Rows from block 7, named by matrix and row number. Each number is 128 + 24 x the weight over its row's rms, rounded and kept within 0 to 255. All counts start at 0.
# convs2: second depthwise 3x3 conv (model.mid.1.convs.2.weight, 256x1x3x3, trained with AdamW), a 3x3 kernel
convs2.3 [140 153 132 141 154 155 158 147 167]
convs2.4 [145 125 102 149 132  92 135 141  81]
convs2.5 [108  96 149 142 135  90 121 148 163]
convs2.6 [169 156 146 158 151 147 140 135 150]
convs2.7 [155 110 142 159 103 141 160 103 151]
convs2.8 [107 117 141 117 110 105 154 162 168]
convs2.9 [147 107 115 157 122 101 152 108  88]
convs2.10 [ 87 141 114  86 139 119  98 142 138]
convs2.11 [117 115 121 120 106 102 164 152 169]
convs2.12 [155 160 133 159 154 113 156 150 114]
convs2.13 [106 156 131  95 155 128  94 158 136]
convs2.14 [110 162 141  98 159 135 111 163 117]
convs2.15 [148 147 139 125 122 122 159 166 171]
convs2.16 [150 150 161 134 134 169 145 151 152]
convs2.17 [118 115 100  95 105  99 113 116  92]
convs2.18 [147 150 153 121 114 111 162 162 158]
convs2.19 [147 138 170 130 134 165 133 147 162]
convs2.20 [158 108 104 162 116 113 163 108 115]
convs2.21 [164 128 127 162 110 121 174 116 120]
convs2.22 [ 91 155 126 111 152 153 135 149 161]
convs2.23 [102 104 144 115 113 149  83 104 115]
convs2.24 [141 133 139 113 111 112 165 162 169]
convs2.25 [112 112 111 114 115 122 159 165 168]
convs2.26 [103 106 157 116  96 146 153 133 161]
convs2.27 [122 117  91 111 133  91 107 125  88]
convs2.28 [100 123 101 107 132 106  85 137 100]
convs2.29 [161 148 111 157 151 112 159 156 121]
convs2.30 [147 138 145 133 122 113 157 165 173]
convs2.31 [109 124 109 127 125 131  90 100  81]
convs2.32 [ 92  94  95 123 141 137  97 112 117]
convs2.33 [128 132 170 122 119 170 126 115 165]
convs2.34 [ 87 124 120  87 126 147  97 141 144]
convs2.35 [116 137 108 109 142 103  82 130  92]
convs2.36 [146 146 158 150 149 155 153 140 163]
convs2.37 [163 171 160 116 116 110 134 123 109]
convs2.38 [158 132 147 126 120 132 152 162 174]
convs2.39 [111 160 112 110 162 101 159 147 125]
convs2.40 [153 159 174 134 136 145 142 143 154]
convs2.41 [128 131 137 113 110 108 159 166 170]
convs2.42 [132 140 143 124 119 114 154 172 172]
convs2.43 [140 136 144 106  97 107 153 166 155]
convs2.44 [112 102  91  99 105 117 113 105 103]
convs2.45 [132 117 159 133 113 165 126 116 175]
convs2.46 [ 79 109 127  96 100 131 109 130 115]
convs2.47 [113 122 126 111 100  99 156 164 158]
convs2.48 [126 139 139 161 173 163 142 147 124]
convs2.49 [148 139 100 102 144 117 147 156  87]
convs2.50 [144 129 167 140 130 165 137 140 170]
convs2.51 [115 120 101 116 131  94 111 109  80]
convs2.52 [119 112 113 117 119 122 165 168 165]
convs2.53 [155 148 153 153 152 149 151 154 152]
convs2.54 [141 136  93 138 139  87 130 134  86]
convs2.55 [138 151 142 140 143 133 108  90  82]
convs2.56 [113 105  92 115 124  91 110 112  96]
convs2.57 [124 109 118 100 155 167 144 144  93]
convs2.58 [108 127 153 109 106 145 118  97 172]
convs2.59 [168  94 129 128 135 126  95 146 159]
convs2.60 [149 155 160 116 113 124 159 155 157]
convs2.61 [111 136 149 122 114 170 124 115 175]
convs2.62 [132 129 128 141 139 131  86  94  84]
convs2.63 [157 124 117 140 122 102  95 100  90]
convs2.64 [117 106 118 120 128 135  88  85  97]
convs2.65 [141 131 123  98 119 151 146 114  73]
convs2.66 [128 125 165 134 121 167 129 111 172]
convs2.67 [156 117 105 128 138 124 168 124  83]
convs2.68 [108 105 102 132 136 136 166 162 156]
convs2.69 [131 114 113 129 117 128 167 170 166]
convs2.70 [117 124 111 117 128 141  84  96  89]
convs2.71 [155 151 153 160 160 147 153 143 132]
convs2.72 [142 157 176 109 126 141 107 117 156]
convs2.73 [ 87  98  90 120 131 122 121 117  99]
convs2.74 [150 134 160 150 136 169 152 128 156]
convs2.75 [158 120 143 162 114 143 168 111 150]
convs2.76 [101  90  93 150 152 148 143 137 128]
convs2.77 [115 114 105 115 102  99 133 160 167]
convs2.78 [168 142 157 102 106  99 144 114 136]
convs2.79 [154 151 157 146 143 158 154 151 150]
convs2.80 [156 165 158 100 108 119 141 123 102]
convs2.81 [101 129 111  88 130 105  94 125  99]
convs2.82 [126 129 115  97 105 100 101  98  94]
convs2.83 [152 150 143  91 103  96 126 103 113]
convs2.84 [108 113 103 129 118 130 168 158 165]
convs2.85 [171 166 162 126 121 116 113 109 129]
convs2.86 [139 139  91 149 138  99 152 148  92]
convs2.87 [166 141 127 168 127 115 166 111 120]
convs2.88 [153 130 137 145 128 115 166 161 167]
convs2.89 [ 96 132 130  92 106 110  86 116 139]
convs2.90 [108 120  90 112 128  92 106 129  92]
convs2.91 [116 132  96 109 146  94 117 123  84]
convs2.92 [179 109 131 160 108 143 125 106 116]
convs2.93 [107 131  95 114 131  97 111 140  83]
convs2.94 [ 94  95  95 132 123 132 154 154 150]
convs2.95 [ 91  93  97 102 106 113 115 129 128]
convs2.96 [159 110 127 165 100 135 161 105 116]
convs2.97 [149 133 158 154 145 140 150 156 166]
convs2.98 [122  92 135 141  90 139 110 105 163]
convs2.99 [153  99 142 120 147 103  86 135 153]
convs2.100 [130 110  93 122 134  87 110 121  89]
convs2.101 [149 165 172 129 118 131 153 150 145]
convs2.102 [153 153 157 146 157 161 140 143 149]
convs2.103 [124 130 139 150 144 144  98  84  93]
convs2.104 [100  95 111  97 104 122 107  99 114]
convs2.105 [120 115 169 135 136 153 110 124 174]
convs2.106 [121 132 134 125 112 129 163 172 169]
convs2.107 [148 148 140 105 115 105 158 146 170]
convs2.108 [105 140 126 152 156 140 149 171 155]
convs2.109 [121 137 138 125 110 110 164 165 168]
convs2.110 [123 136  94 131 145  84 124 137  89]
convs2.111 [116 106 109  91 121 130  82 104 119]
convs2.112 [ 91 137 126  87 149 136  94 141 141]
convs2.113 [163 109 160 158 120 145 163 129 137]
convs2.114 [128 140 140 132 109 111 169 157 170]
convs2.115 [110 117 104  96 110 112  91 112  98]
convs2.116 [163 142 143 150 149 151 168 112 113]
convs2.117 [117 122  95 117 130  87 110 128  85]
convs2.118 [165 146 167 159 144 133 138 112 147]
convs2.119 [142 120 135 160 118 141 175 107 158]
convs2.120 [145 135 167 129 118 167 138 117 167]
convs2.121 [117 104 154 125 101 162 130 102 163]
convs2.122 [103 117 136  91  95  97 105 118 111]
convs2.123 [107  98 100 128 121 131 157 159 163]
convs2.124 [144 154 154 150 140 157 155 157 151]
convs2.125 [112 115 106  99 116  86  92 115 119]
convs2.126 [123 131 133 122 118 121 166 164 175]
convs2.127 [ 87 143 143 153 104 117 144 141  92]
convs2.128 [150 138 170 128 125 155 150 136 167]
convs2.129 [145 142 152 137 139 155 161 158 163]
convs2.130 [110 133 119 103 148 109 119 175 161]
convs2.131 [147 149 140 117 128 123  95  91  88]
convs2.132 [138 125 172 129 111 166 134 107 157]
convs2.133 [124 114 153 109 135 171 121 124 173]
convs2.134 [159 159 161 117 119 108 147 152 154]
convs2.135 [109 141 131 106 106 139  96  78 128]
convs2.136 [171 115 145 159 117 141 164 111 132]
convs2.137 [115 115 112 119 120 136 163 166 170]
convs2.138 [121 126 135 104 106  94  91  96 107]
convs2.139 [129 141 135 123 113 111 160 168 171]
convs2.140 [146 134 166 127 136 151 126 144 178]
convs2.141 [155 153 141 158 156 149 161 146 139]
convs2.142 [126 123 127 137 133 137  87  88  88]
convs2.143 [127 123 139 137 179  90 146 122 152]
convs2.144 [106 149 141  95 149 137  82 144 117]
convs2.145 [139 140 127 137 145 145  95  92  84]
convs2.146 [152  99 126 158 106 129 161  95 115]
convs2.147 [161 163 172 134 125 117 134 145 149]
convs2.148 [119 107 140 155  99 166 158 119 152]
convs2.149 [114 149 150  96 146 144  92 153 151]
convs2.150 [148 108 119  98 133 109 113 150  81]
convs2.151 [113 149 105  94 158 126  95 157 129]
convs2.152 [105 119 113 113 119 115  90  92  94]
convs2.153 [124 145 168 129 135 161 118 161 159]
convs2.154 [ 95 147 135  92 153 124  91 144 139]
convs2.155 [136 119 167 131 115 161 127 134 176]
convs2.156 [102 162 118 144  96 136 108 162 110]
convs2.157 [154 147  91 176 128 128 141 122 112]
convs2.158 [107 111  97 129 115  95 110  93 102]
convs2.159 [112 116 102 118 136 101 106 116  77]
convs2.160 [127 127 134 127 108 116  87  81 100]
convs2.161 [167 129 116 171 121 128 168 131 130]
convs2.162 [107 143 155 107 146 154 120 131 176]
convs2.163 [145 146 154 147 153 150 159 155 155]
convs2.164 [106 133  97 104 130  98  97 133  93]
convs2.165 [114 128 125  95  88  86 113 119 144]
convs2.166 [132 139 129 134 133 148 104  85  82]
convs2.167 [144 130 122 143 147 147  86  93  97]
convs2.168 [156 154 162 128 114 133 146 147 169]
convs2.169 [103 102  94 160 158 154 129 131 116]
convs2.170 [124 105 100  95  95  93 111 120 119]
convs2.171 [157 121 102 167 112 108 157 120 104]
convs2.172 [101 104 106 109 105 105 102 106 100]
convs2.173 [152 153 124 161 150 133 172 147 141]
convs2.174 [115 148 149 117 130 162 153 132 176]
convs2.175 [113 121 121 118 115 115  89  92  88]
convs2.176 [119  87 114 107  90 122 137  97 143]
convs2.177 [120 124 121 124 135 120 103  82  82]
convs2.178 [117 112  98 108 100 115 160 151 159]
convs2.179 [ 94 116 140 133  90 135 136 174 135]
convs2.180 [151 125 162 153 122 161 158 129 158]
convs2.181 [156 131 143 180 141 150 142 143 110]
convs2.182 [115 114 114 128 126 124 162 169 170]
convs2.183 [121 114 124 139 132 120 168 164 171]
convs2.184 [ 95 119 111 101 132 111  92 119  92]
convs2.185 [130 120 101 116 114 115 155 170 165]
convs2.186 [ 96 142 128  97 157 114 104 165 135]
convs2.187 [125 120  98 116 135  89 119 141  80]
convs2.188 [137 141 144  85  93  96 108 116 124]
convs2.189 [104 102 103 115 110 105  98  99 104]
convs2.190 [101 106 114 150 153 160 103 106 103]
convs2.191 [144 104 133 149 118 112  96  93  92]
convs2.192 [152 119 124  90  97  98 101 131 106]
convs2.193 [168 120 139 170 133 126 166 132 120]
convs2.194 [126 148 106 121 140  88 135 158  88]
convs2.195 [ 99 118 106 105 128 108  95 105  93]
convs2.196 [118 129 102 117 148 105  94  93  97]
convs2.197 [135 117  93 125 145  84 121 134  90]
convs2.198 [138 123 138 136 114 117 162 170 169]
convs2.199 [ 94 144 108  95 134 108 103 149 101]
convs2.200 [ 96 124  98 113 136 106  95 112  94]
convs2.201 [117 112 107 129 139 129  90  86  97]
convs2.202 [116 107 106 126 117 135 165 168 160]
convs2.203 [165 156 156 151 135 112 142 103 103]
convs2.204 [143 140 132 151 142 145  96  90  91]
convs2.205 [ 90  87  91 140 130 144 138 138 138]
convs2.206 [138 117 170 148 109 161 139 115 161]
convs2.207 [107 146 133 100 163 128 100 168 131]
convs2.208 [ 97 137 120  87 126 118  90 122  99]
convs2.209 [140 138 125 131 132 140 172 161 170]
convs2.210 [101 140 134  88 131 118  80 140 117]
convs2.211 [155 168 174 113 132 131 122 122 149]
convs2.212 [ 98 158  96 136  98 149 140 130 157]
convs2.213 [ 91 142 119  93 150 119  92 148 122]
convs2.214 [119 127 123 128 133 138 164 172 170]
convs2.215 [141 164 150 100 129 162 142 141  97]
convs2.216 [161 161 166 147 144 150 140 143 138]
convs2.217 [152 140 142 165 143 146 171 147 139]
convs2.218 [119 157 126 116 145 155 128 125 183]
convs2.219 [132 104 142 144  92 160 126  92 151]
convs2.220 [ 92 139 130  92 150 123 103 160 112]
convs2.221 [ 79 119 100 117 115 120 158 151 139]
convs2.222 [157 152 159 123 127 123  98  98  97]
convs2.223 [155 155 159 118 124 123 113 103  86]
convs2.224 [151 158 158 127 157 164 122 103 119]
convs2.225 [115 110 152 132 128 156 144 133  73]
convs2.226 [145 149 158 142 142 133  95  98  95]
convs2.227 [134 131 144 113  98 108  96 104  86]
convs2.228 [119 123 113 112 144 111  75 145 159]
convs2.229 [ 90 139 124 115  98 155  85 128 127]
convs2.230 [131 139 136 118 126 118 165 163 175]
convs2.231 [128 122 114 140 133 133 159 156 183]
convs2.232 [113 123 134 109 150 158 131  98  81]
convs2.233 [128 136 127 129 134 135  89  86  86]
convs2.234 [117  89 116 114 101 124 149 171 139]
convs2.235 [122 144  94 115 141  87 125 134  88]
convs2.236 [137 159 168 125 122 126 149 150 168]
convs2.237 [161 131 101 140 124 113 122 108  77]
convs2.238 [157 130 144 166 119 151 155 113 161]
convs2.239 [133 121 141 103 126 122 101 107  72]
convs2.240 [133 133 142 135 145 144 168 162 168]
convs2.241 [132 111 160 134 112 164 149 115 169]
convs2.242 [129 131  91 131 124  92 139 116  81]
convs2.243 [114 109 118 116 111 102 161 165 159]
convs2.244 [ 90  93  95 140 135 142 147 138 152]
convs2.245 [ 89 133 102  88 129 113  98 129 114]
convs2.246 [ 94 103 108 102 109 113 102 106 105]
convs2.247 [103 149  96 102 151  90 130 144 114]