config = dict(
    model='segmentation model',
    dataset='aerial photos of the United States (SatlasPretrain)',
    train_examples=101725,
    image_size=48,
    crop_scale_min=1,
    horizontal_flip=True,
    num_classes=8,
    arch='unet',
    norm='batchnorm',
    activation='leaky_relu',
    pixel_unshuffle=2,
    widths=[64, 128, 256, 256],
    blocks_per_level=2,
    block='sep',
    attention=False,
    upsampling='nearest_conv',
    init='torch_default',
    residual_init='none',
    optimizer='soap',
    beta2=0.95,
    lr=0.0026,
    beta1=0.95,
    shampoo_beta=0.95,
    eps=1e-08,
    precondition_frequency=20,
    max_precond_dim=1024,
    merge_dims=True,
    one_sided=False,
    adamw_lr_other_params=0.0021,
    grad_clip=5.0,
    steps=12900,
    batch_size=128,
    epochs=16.2,
    lr_schedule='wsd',
    decay_fraction=0.4,
    final_lr_fraction=0,
    warmup_steps=380,
    weight_decay=0.2,
    adamw_weight_decay_other_params=0,
)
Rows from block 2, named by matrix and row number. Rows with one number belong to one channel. Each number is 50 + 10 x the weight over its row's rms, rounded and kept within 0 to 99. All counts start at 0. After the name is the row's rms in percent of the matrix's.
# convs1: first pointwise conv (model.enc.1.0.convs.1.weight, 128x128x1x1), inputs 64-127
# convs3: second pointwise conv (model.enc.1.0.convs.3.weight, 128x128x1x1, transposed), outputs 64-127
convs1.49 105:51 76 61 60 48 44 59 52 47 49 66 54 59 51 54 57 45 52 28 59 52 50 38 51 51 51 68 46 46 43 49 55 48 41 51 40 72 41 58 44 45 33 60 59 45 46 44 51 25 44 51 50 65 50 59 56 49 47 39 61 50 75 21 46
convs1.50 104:39 61 48 48 52 34 52 53 32 46 65 45 50 37 56 69 65 52 54 61 31 55 49 39 44 43 40 50 43 35 60 47 61 54 49 48 53 53 60 66 56 38 49 48 46 23 48 58 38 41 81 55 39 34 31 40 61 54 57 57 33 50 61 48
convs1.51 090:67 42 49 48 52 58 66 44 56 60 55 52 45 46 54 61 57 31 57 35 55 44 60 35 56 41 39 61 38 36 45 59 42 47 25 41 57 30 46 54 47 48 60 51 74 62 52 40 50 61 44 34 50 39 43 53 51 53 62 44 63 48 56 40
convs1.52 103:44 62 45 55 49 57 51 44 57 61 47 48 48 53 59 41 54 60 42 57 48 50 58 42 50 36 39 51 32 65 40 65 54 41 36 43 61 60 61 57 30 48 45 52 51 61 59 48 30 53 46 72 55 48 63 47 29 42 52 44 60 64 39 38
convs1.53 104:44 48 69 50 63 39 41 47 53 51 60 57 50 59 50 45 17 63 49 46 41 54 44 44 36 60 55 57 31 40 56 50 63 40 44 43 49 39 60 55 39 37 45 48 36 49 42 49 60 59 51 59 27 44 23 53 47 47 59 55 39 53 48 19
convs1.54 102:69 43 36 61 52 64 54 60 58 51 51 60 49 62 59 35 61 50 54 51 55 36 42 53 50 39 76 68 41 39 41 49 56 68 40 53 57 62 61 43 47 72 45 68 43 57 51 60 30 50 33 41 47 59 41 68 42 47 42 62 42 44 53 47
convs1.55 116:50 37 58 51 52 56 47 29 58 66 51 58 54 43 32 49 36 41 53 47 50 45 54 52 49 47 45 49 68 43 61 41 44 46 58 52 47 52 43 56 49 67 88 31 53 65 49 61 60 47 43 49 53 64 48 53 53 51 51 61 47 31 50 57
convs1.56 102:50 39 34 47 48 73 25 52 58 57 51 40 57 51 31 47 54 37 42 54 47 76 51 45 59 34 43 42 55 58 48 40 34 49 43 48 50 57 66 55 50 54 48 64 44 39 37 64 44 43 53 57 38 53 68 53 44 47 44 46 39 34 56 47
convs1.57 097:45 40 37 46 33 37 57 57 46 68 78 47 54 52 44 37 53 43 51 63 52 41 46 51 56 38 40 60 55 40 43 48 46 48 65 42 37 64 37 62 83 61 56 44 60 65 49 53 43 43 60 56 34 57 54 67 54 69 24 50 58 49 58 62
convs1.58 098:54 52 59 53 56 35 51 56 57 64 51 52 57 46 48 40 52 51 55 55 45 65 45 54 34 75 41 49 26 29 63 52 59 34 50 56 43 56 58 50 55 38 47 44 58 77 60 63 51 45 41 45 57 58 45 53 41 51 50 57 53 48 51 42
convs1.59 112:44 58 33 35 50 60 51 42 54 70 43 59 59 55 56 48 42 50 55 35 46 39 43 43 46 40 70 47 54 38 56 30 55 46 69 55 51 51 26 43 44 27 59 75 48 46 50 60 53 77 54 33 69 42 39 46 45 60 41 31 64 44 50 55
convs1.60 116:47 42 45 50 47 56 41 49 44 61 44 50 53 43 25 43 61 57 46 46 50 45 55 50 45 49 51 57 24 54 58 51 44 52 48 34 78 64 35 54 59 28 75 70 49 44 38 40 46 49 40 60 54 58 57 63 53 53 31 56 56 68 56 45
convs1.61 095:43 41 60 39 52 64 55 42 58 47 43 48 64 43 36 58 47 49 52 50 48 47 29 47 42 73 45 47 61 49 37 44 20 39 63 44 50 64 51 54 46 40 53 58 69 68 52 44 41 65 46 41 53 64 45 58 61 39 65 39 60 41 50 38
convs1.62 110:40 45 47 55 45 46 47 48 53 47 52 47 49 44 70 45 50 62 61 47 44 59 60 52 38 57 37 53 46 50 50 39 38 45 53 39 47 59 45 54 56 48 57 44 58 61 51 36 59 73 43 53 28 51 40 43 54 59 49 58 61 45 54 42
convs1.63 103:49 36 50 57 59 46 44 47 40 45 62 43 31 43 62 49 56 43 63 52 50 61 55 49 67 49 33 64 45 27 44 57 53 63 63 54 40 38 35 70 48 57 56 49 58 50 67 52 29 36 44 46 44 56 50 37 55 62 57 55 45 26 20 45
convs1.64 120:60 33 56 52 58 56 51 48 46 44 50 73 52 47 56 41 51 43 66 32 50 56 65 61 47 60 50 54 53 53 57 20 52 54 60 46 46 64 36 50 55 57 54 45 57 74 63 60 53 46 48 47 33 55 49 37 50 73 45 36 43 47 84 39
convs1.65 104:52 50 44 50 61 53 51 48 44 30 47 37 33 50 49 39 52 55 43 39 61 48 56 49 44 34 37 37 29 44 44 43 49 39 51 68 68 48 47 46 52 56 47 51 35 37 40 48 39 40 60 55 44 31 44 52 46 42 68 70 46 52 47 48
convs1.66 104:47 42 48 50 54 59 48 52 48 45 51 46 55 43 53 57 67 64 67 67 53 68 55 39 44 44 66 63 40 48 55 54 65 49 51 51 50 34 34 49 44 47 45 57 53 46 41 46 48 44 47 63 39 50 51 63 56 54 53 63 45 60 41 52
convs1.67 119:52 61 53 45 46 50 41 67 33 63 54 62 63 42 38 56 58 50 56 51 59 54 40 46 53 45 54 52 06 41 59 44 58 47 60 37 76 48 44 61 47 39 51 57 67 61 50 27 53 50 45 40 46 69 53 58 65 52 60 60 55 42 55 39
convs1.68 085:45 56 55 38 47 55 43 50 49 30 48 40 42 51 48 63 46 57 59 61 52 36 47 38 59 33 56 31 55 45 46 35 59 46 50 49 48 59 55 34 69 42 51 53 50 43 54 38 37 44 55 66 37 62 41 65 47 41 45 42 51 47 55 47
convs1.69 084:59 64 58 55 55 55 53 58 50 55 51 83 60 56 45 44 62 68 43 52 71 47 59 39 52 52 65 41 55 60 41 53 63 41 45 51 51 59 50 73 57 52 51 41 35 44 40 53 45 50 53 46 52 61 59 45 54 42 58 49 40 47 58 46
convs1.70 093:45 59 65 53 52 48 58 51 53 39 47 50 57 39 66 37 53 64 41 31 46 52 51 45 42 61 40 47 37 48 68 43 48 39 42 44 45 45 55 55 52 40 52 43 47 53 70 61 23 37 41 57 54 50 55 51 50 55 45 39 61 40 49 42
convs1.71 102:60 52 48 52 45 56 43 32 64 50 28 50 49 50 40 41 56 57 51 59 60 42 52 44 52 47 42 41 54 47 54 60 44 44 70 46 45 45 47 59 63 64 37 62 34 60 48 46 79 45 49 61 57 58 54 51 48 54 36 69 54 40 63 52
convs3.49 111:36 32 47 54 42 59 61 51 63 52 39 40 51 36 52 40 51 61 48 43 64 41 40 64 43 41 63 36 52 53 61 46 22 38 42 55 48 59 43 56 42 38 30 54 51 47 36 21 42 63 58 36 39 61 37 48 50 62 33 71 48 47 42 67
convs3.50 097:39 42 54 44 47 45 51 42 43 58 39 63 72 48 51 54 50 57 55 70 68 39 55 46 46 45 55 55 70 65 47 67 55 52 67 60 50 51 51 64 40 59 45 37 30 36 38 36 40 61 34 52 43 55 47 50 54 60 47 58 48 55 70 59
convs3.51 087:45 26 39 41 53 47 56 48 36 38 49 36 61 54 39 56 47 38 66 51 64 54 47 51 40 52 49 53 41 37 44 43 52 39 40 36 59 46 64 44 34 52 51 46 55 57 46 51 64 49 32 50 53 45 27 68 32 69 47 47 51 64 35 47
convs3.52 098:47 45 54 66 54 58 62 45 56 65 33 48 52 53 48 60 36 51 29 49 53 51 20 56 48 64 51 35 57 50 51 62 40 50 63 51 47 42 56 45 51 45 50 53 56 59 48 48 46 57 57 46 53 56 48 35 59 46 53 52 38 53 51 37
convs3.53 101:51 30 39 60 58 43 54 65 56 44 45 54 64 47 43 50 55 48 49 51 61 41 63 59 43 56 63 68 54 51 66 48 69 68 37 51 45 48 58 55 58 56 52 46 39 62 60 60 73 59 62 57 42 48 68 42 64 35 55 38 42 44 41 38
convs3.54 104:45 48 52 51 75 45 49 44 33 53 60 64 65 38 66 49 59 58 62 60 48 30 43 39 54 30 59 48 56 56 56 79 43 48 37 46 72 50 52 73 47 71 40 54 52 52 46 51 52 34 33 50 48 53 65 63 61 57 53 54 49 61 47 51
convs3.55 126:60 39 35 48 46 51 42 63 51 62 49 45 56 57 44 65 35 47 66 39 49 57 56 25 50 64 59 46 39 61 42 57 61 48 53 53 47 32 50 49 68 59 51 49 55 53 59 59 42 45 58 68 51 18 46 43 49 46 51 46 45 42 49 50
convs3.56 092:47 52 46 79 47 53 55 56 52 40 34 36 61 52 56 55 42 33 57 48 49 38 42 48 36 51 43 50 35 55 50 45 64 39 50 60 46 61 49 60 37 52 49 29 52 52 43 44 66 66 59 51 58 65 38 33 41 43 50 52 55 35 81 59
convs3.57 107:44 60 47 51 44 45 70 32 56 53 54 48 65 60 45 48 34 67 46 53 55 45 33 49 57 54 63 45 58 36 57 43 45 61 53 44 52 44 38 56 41 57 55 54 52 60 49 57 42 52 39 40 35 45 53 51 47 57 70 51 34 56 40 61
convs3.58 109:58 63 44 49 53 54 57 53 60 42 51 65 41 39 57 60 46 46 44 42 50 60 53 60 45 48 65 50 37 67 58 56 54 40 55 55 60 41 53 48 48 48 38 67 48 56 45 52 53 64 54 47 67 67 46 54 45 40 35 57 40 35 48 45
convs3.59 103:53 47 57 44 45 46 58 50 43 58 43 44 56 56 50 54 56 63 50 54 31 51 53 42 50 67 45 43 46 57 48 52 58 55 57 60 66 57 66 58 55 49 60 48 50 47 46 37 42 20 59 52 49 45 53 35 57 52 42 43 54 39 62 43
convs3.60 105:59 49 66 33 53 52 55 67 60 55 43 58 46 48 43 50 35 47 72 48 49 61 41 38 58 48 61 63 59 49 47 61 54 53 51 55 28 51 50 54 52 38 51 49 54 55 50 42 59 40 54 48 50 61 43 56 45 58 57 56 68 51 57 49
convs3.61 092:55 61 51 46 54 61 46 54 67 56 46 50 67 41 41 45 39 52 42 40 45 46 47 54 45 36 54 55 59 52 51 51 38 55 46 50 32 59 49 51 47 31 55 39 37 45 36 44 40 54 56 66 45 61 60 31 61 49 41 46 47 65 50 42
convs3.62 083:37 48 31 52 51 64 49 40 48 42 50 34 44 48 38 55 42 51 44 48 60 60 50 54 69 48 51 39 41 56 45 47 45 52 50 37 44 38 47 35 35 40 57 59 54 43 40 49 51 45 55 53 48 58 51 37 47 23 53 48 47 54 89 57
convs3.63 112:58 52 52 52 51 53 50 64 53 56 58 47 63 55 37 52 65 37 45 37 53 53 50 64 49 52 35 54 48 54 58 39 45 58 61 39 50 38 45 51 35 50 61 52 58 52 46 55 78 58 44 46 36 30 46 51 52 63 25 57 51 64 37 55
convs3.64 107:47 45 64 25 42 43 58 46 46 50 48 56 38 34 48 55 47 37 69 49 38 55 37 29 48 47 55 31 39 54 61 53 53 52 48 40 49 29 52 56 48 35 40 44 62 33 61 45 51 66 40 44 46 58 49 59 38 44 72 49 31 45 22 62
convs3.65 099:55 74 44 41 47 40 67 58 59 57 51 56 54 50 48 40 53 59 58 50 45 55 48 63 50 48 60 46 77 40 44 46 55 59 48 62 49 57 47 70 43 65 45 39 47 30 49 39 44 45 52 61 40 52 32 68 63 32 64 60 48 33 37 43
convs3.66 102:50 47 56 52 44 42 49 53 69 49 59 52 43 46 53 49 68 48 69 57 63 51 51 53 38 55 52 39 37 63 56 58 71 49 44 64 64 57 78 53 53 66 48 32 42 66 37 57 48 50 35 43 43 53 47 61 29 52 51 46 32 32 42 47
convs3.67 107:50 38 57 51 49 50 50 37 48 56 58 48 50 61 50 36 50 50 53 47 53 61 52 33 55 65 58 50 29 39 46 53 53 41 48 41 55 33 46 39 74 39 65 47 46 41 55 54 46 37 44 57 49 50 23 58 55 51 43 56 51 41 41 60
convs3.68 084:58 69 38 64 45 36 47 39 58 49 38 49 40 55 59 56 52 64 67 43 68 59 73 67 39 58 54 48 33 48 32 53 54 41 55 43 29 58 38 48 48 58 52 66 39 62 43 47 47 44 73 48 47 54 44 49 52 38 58 59 42 63 47 52
convs3.69 082:63 42 41 43 48 40 53 62 48 52 51 15 62 58 51 49 50 49 52 82 51 46 60 45 56 55 50 57 42 53 53 45 43 57 51 40 39 50 60 45 37 58 55 33 68 50 67 37 64 71 58 50 61 47 43 48 52 59 59 25 51 65 34 40
convs3.70 097:49 43 59 47 42 41 41 54 47 21 19 54 54 62 47 33 49 42 56 63 41 57 62 41 69 57 47 65 59 50 53 47 50 53 58 55 50 57 47 39 51 59 57 50 56 39 55 57 53 41 55 58 64 48 46 51 72 51 53 42 40 31 35 53
convs3.71 095:50 65 47 44 58 45 56 66 55 47 75 41 45 43 56 30 30 54 46 60 35 52 41 40 74 58 60 52 49 60 33 71 60 35 39 58 49 72 50 64 57 42 45 46 37 52 55 56 56 46 59 50 64 67 64 42 41 45 54 51 53 38 59 55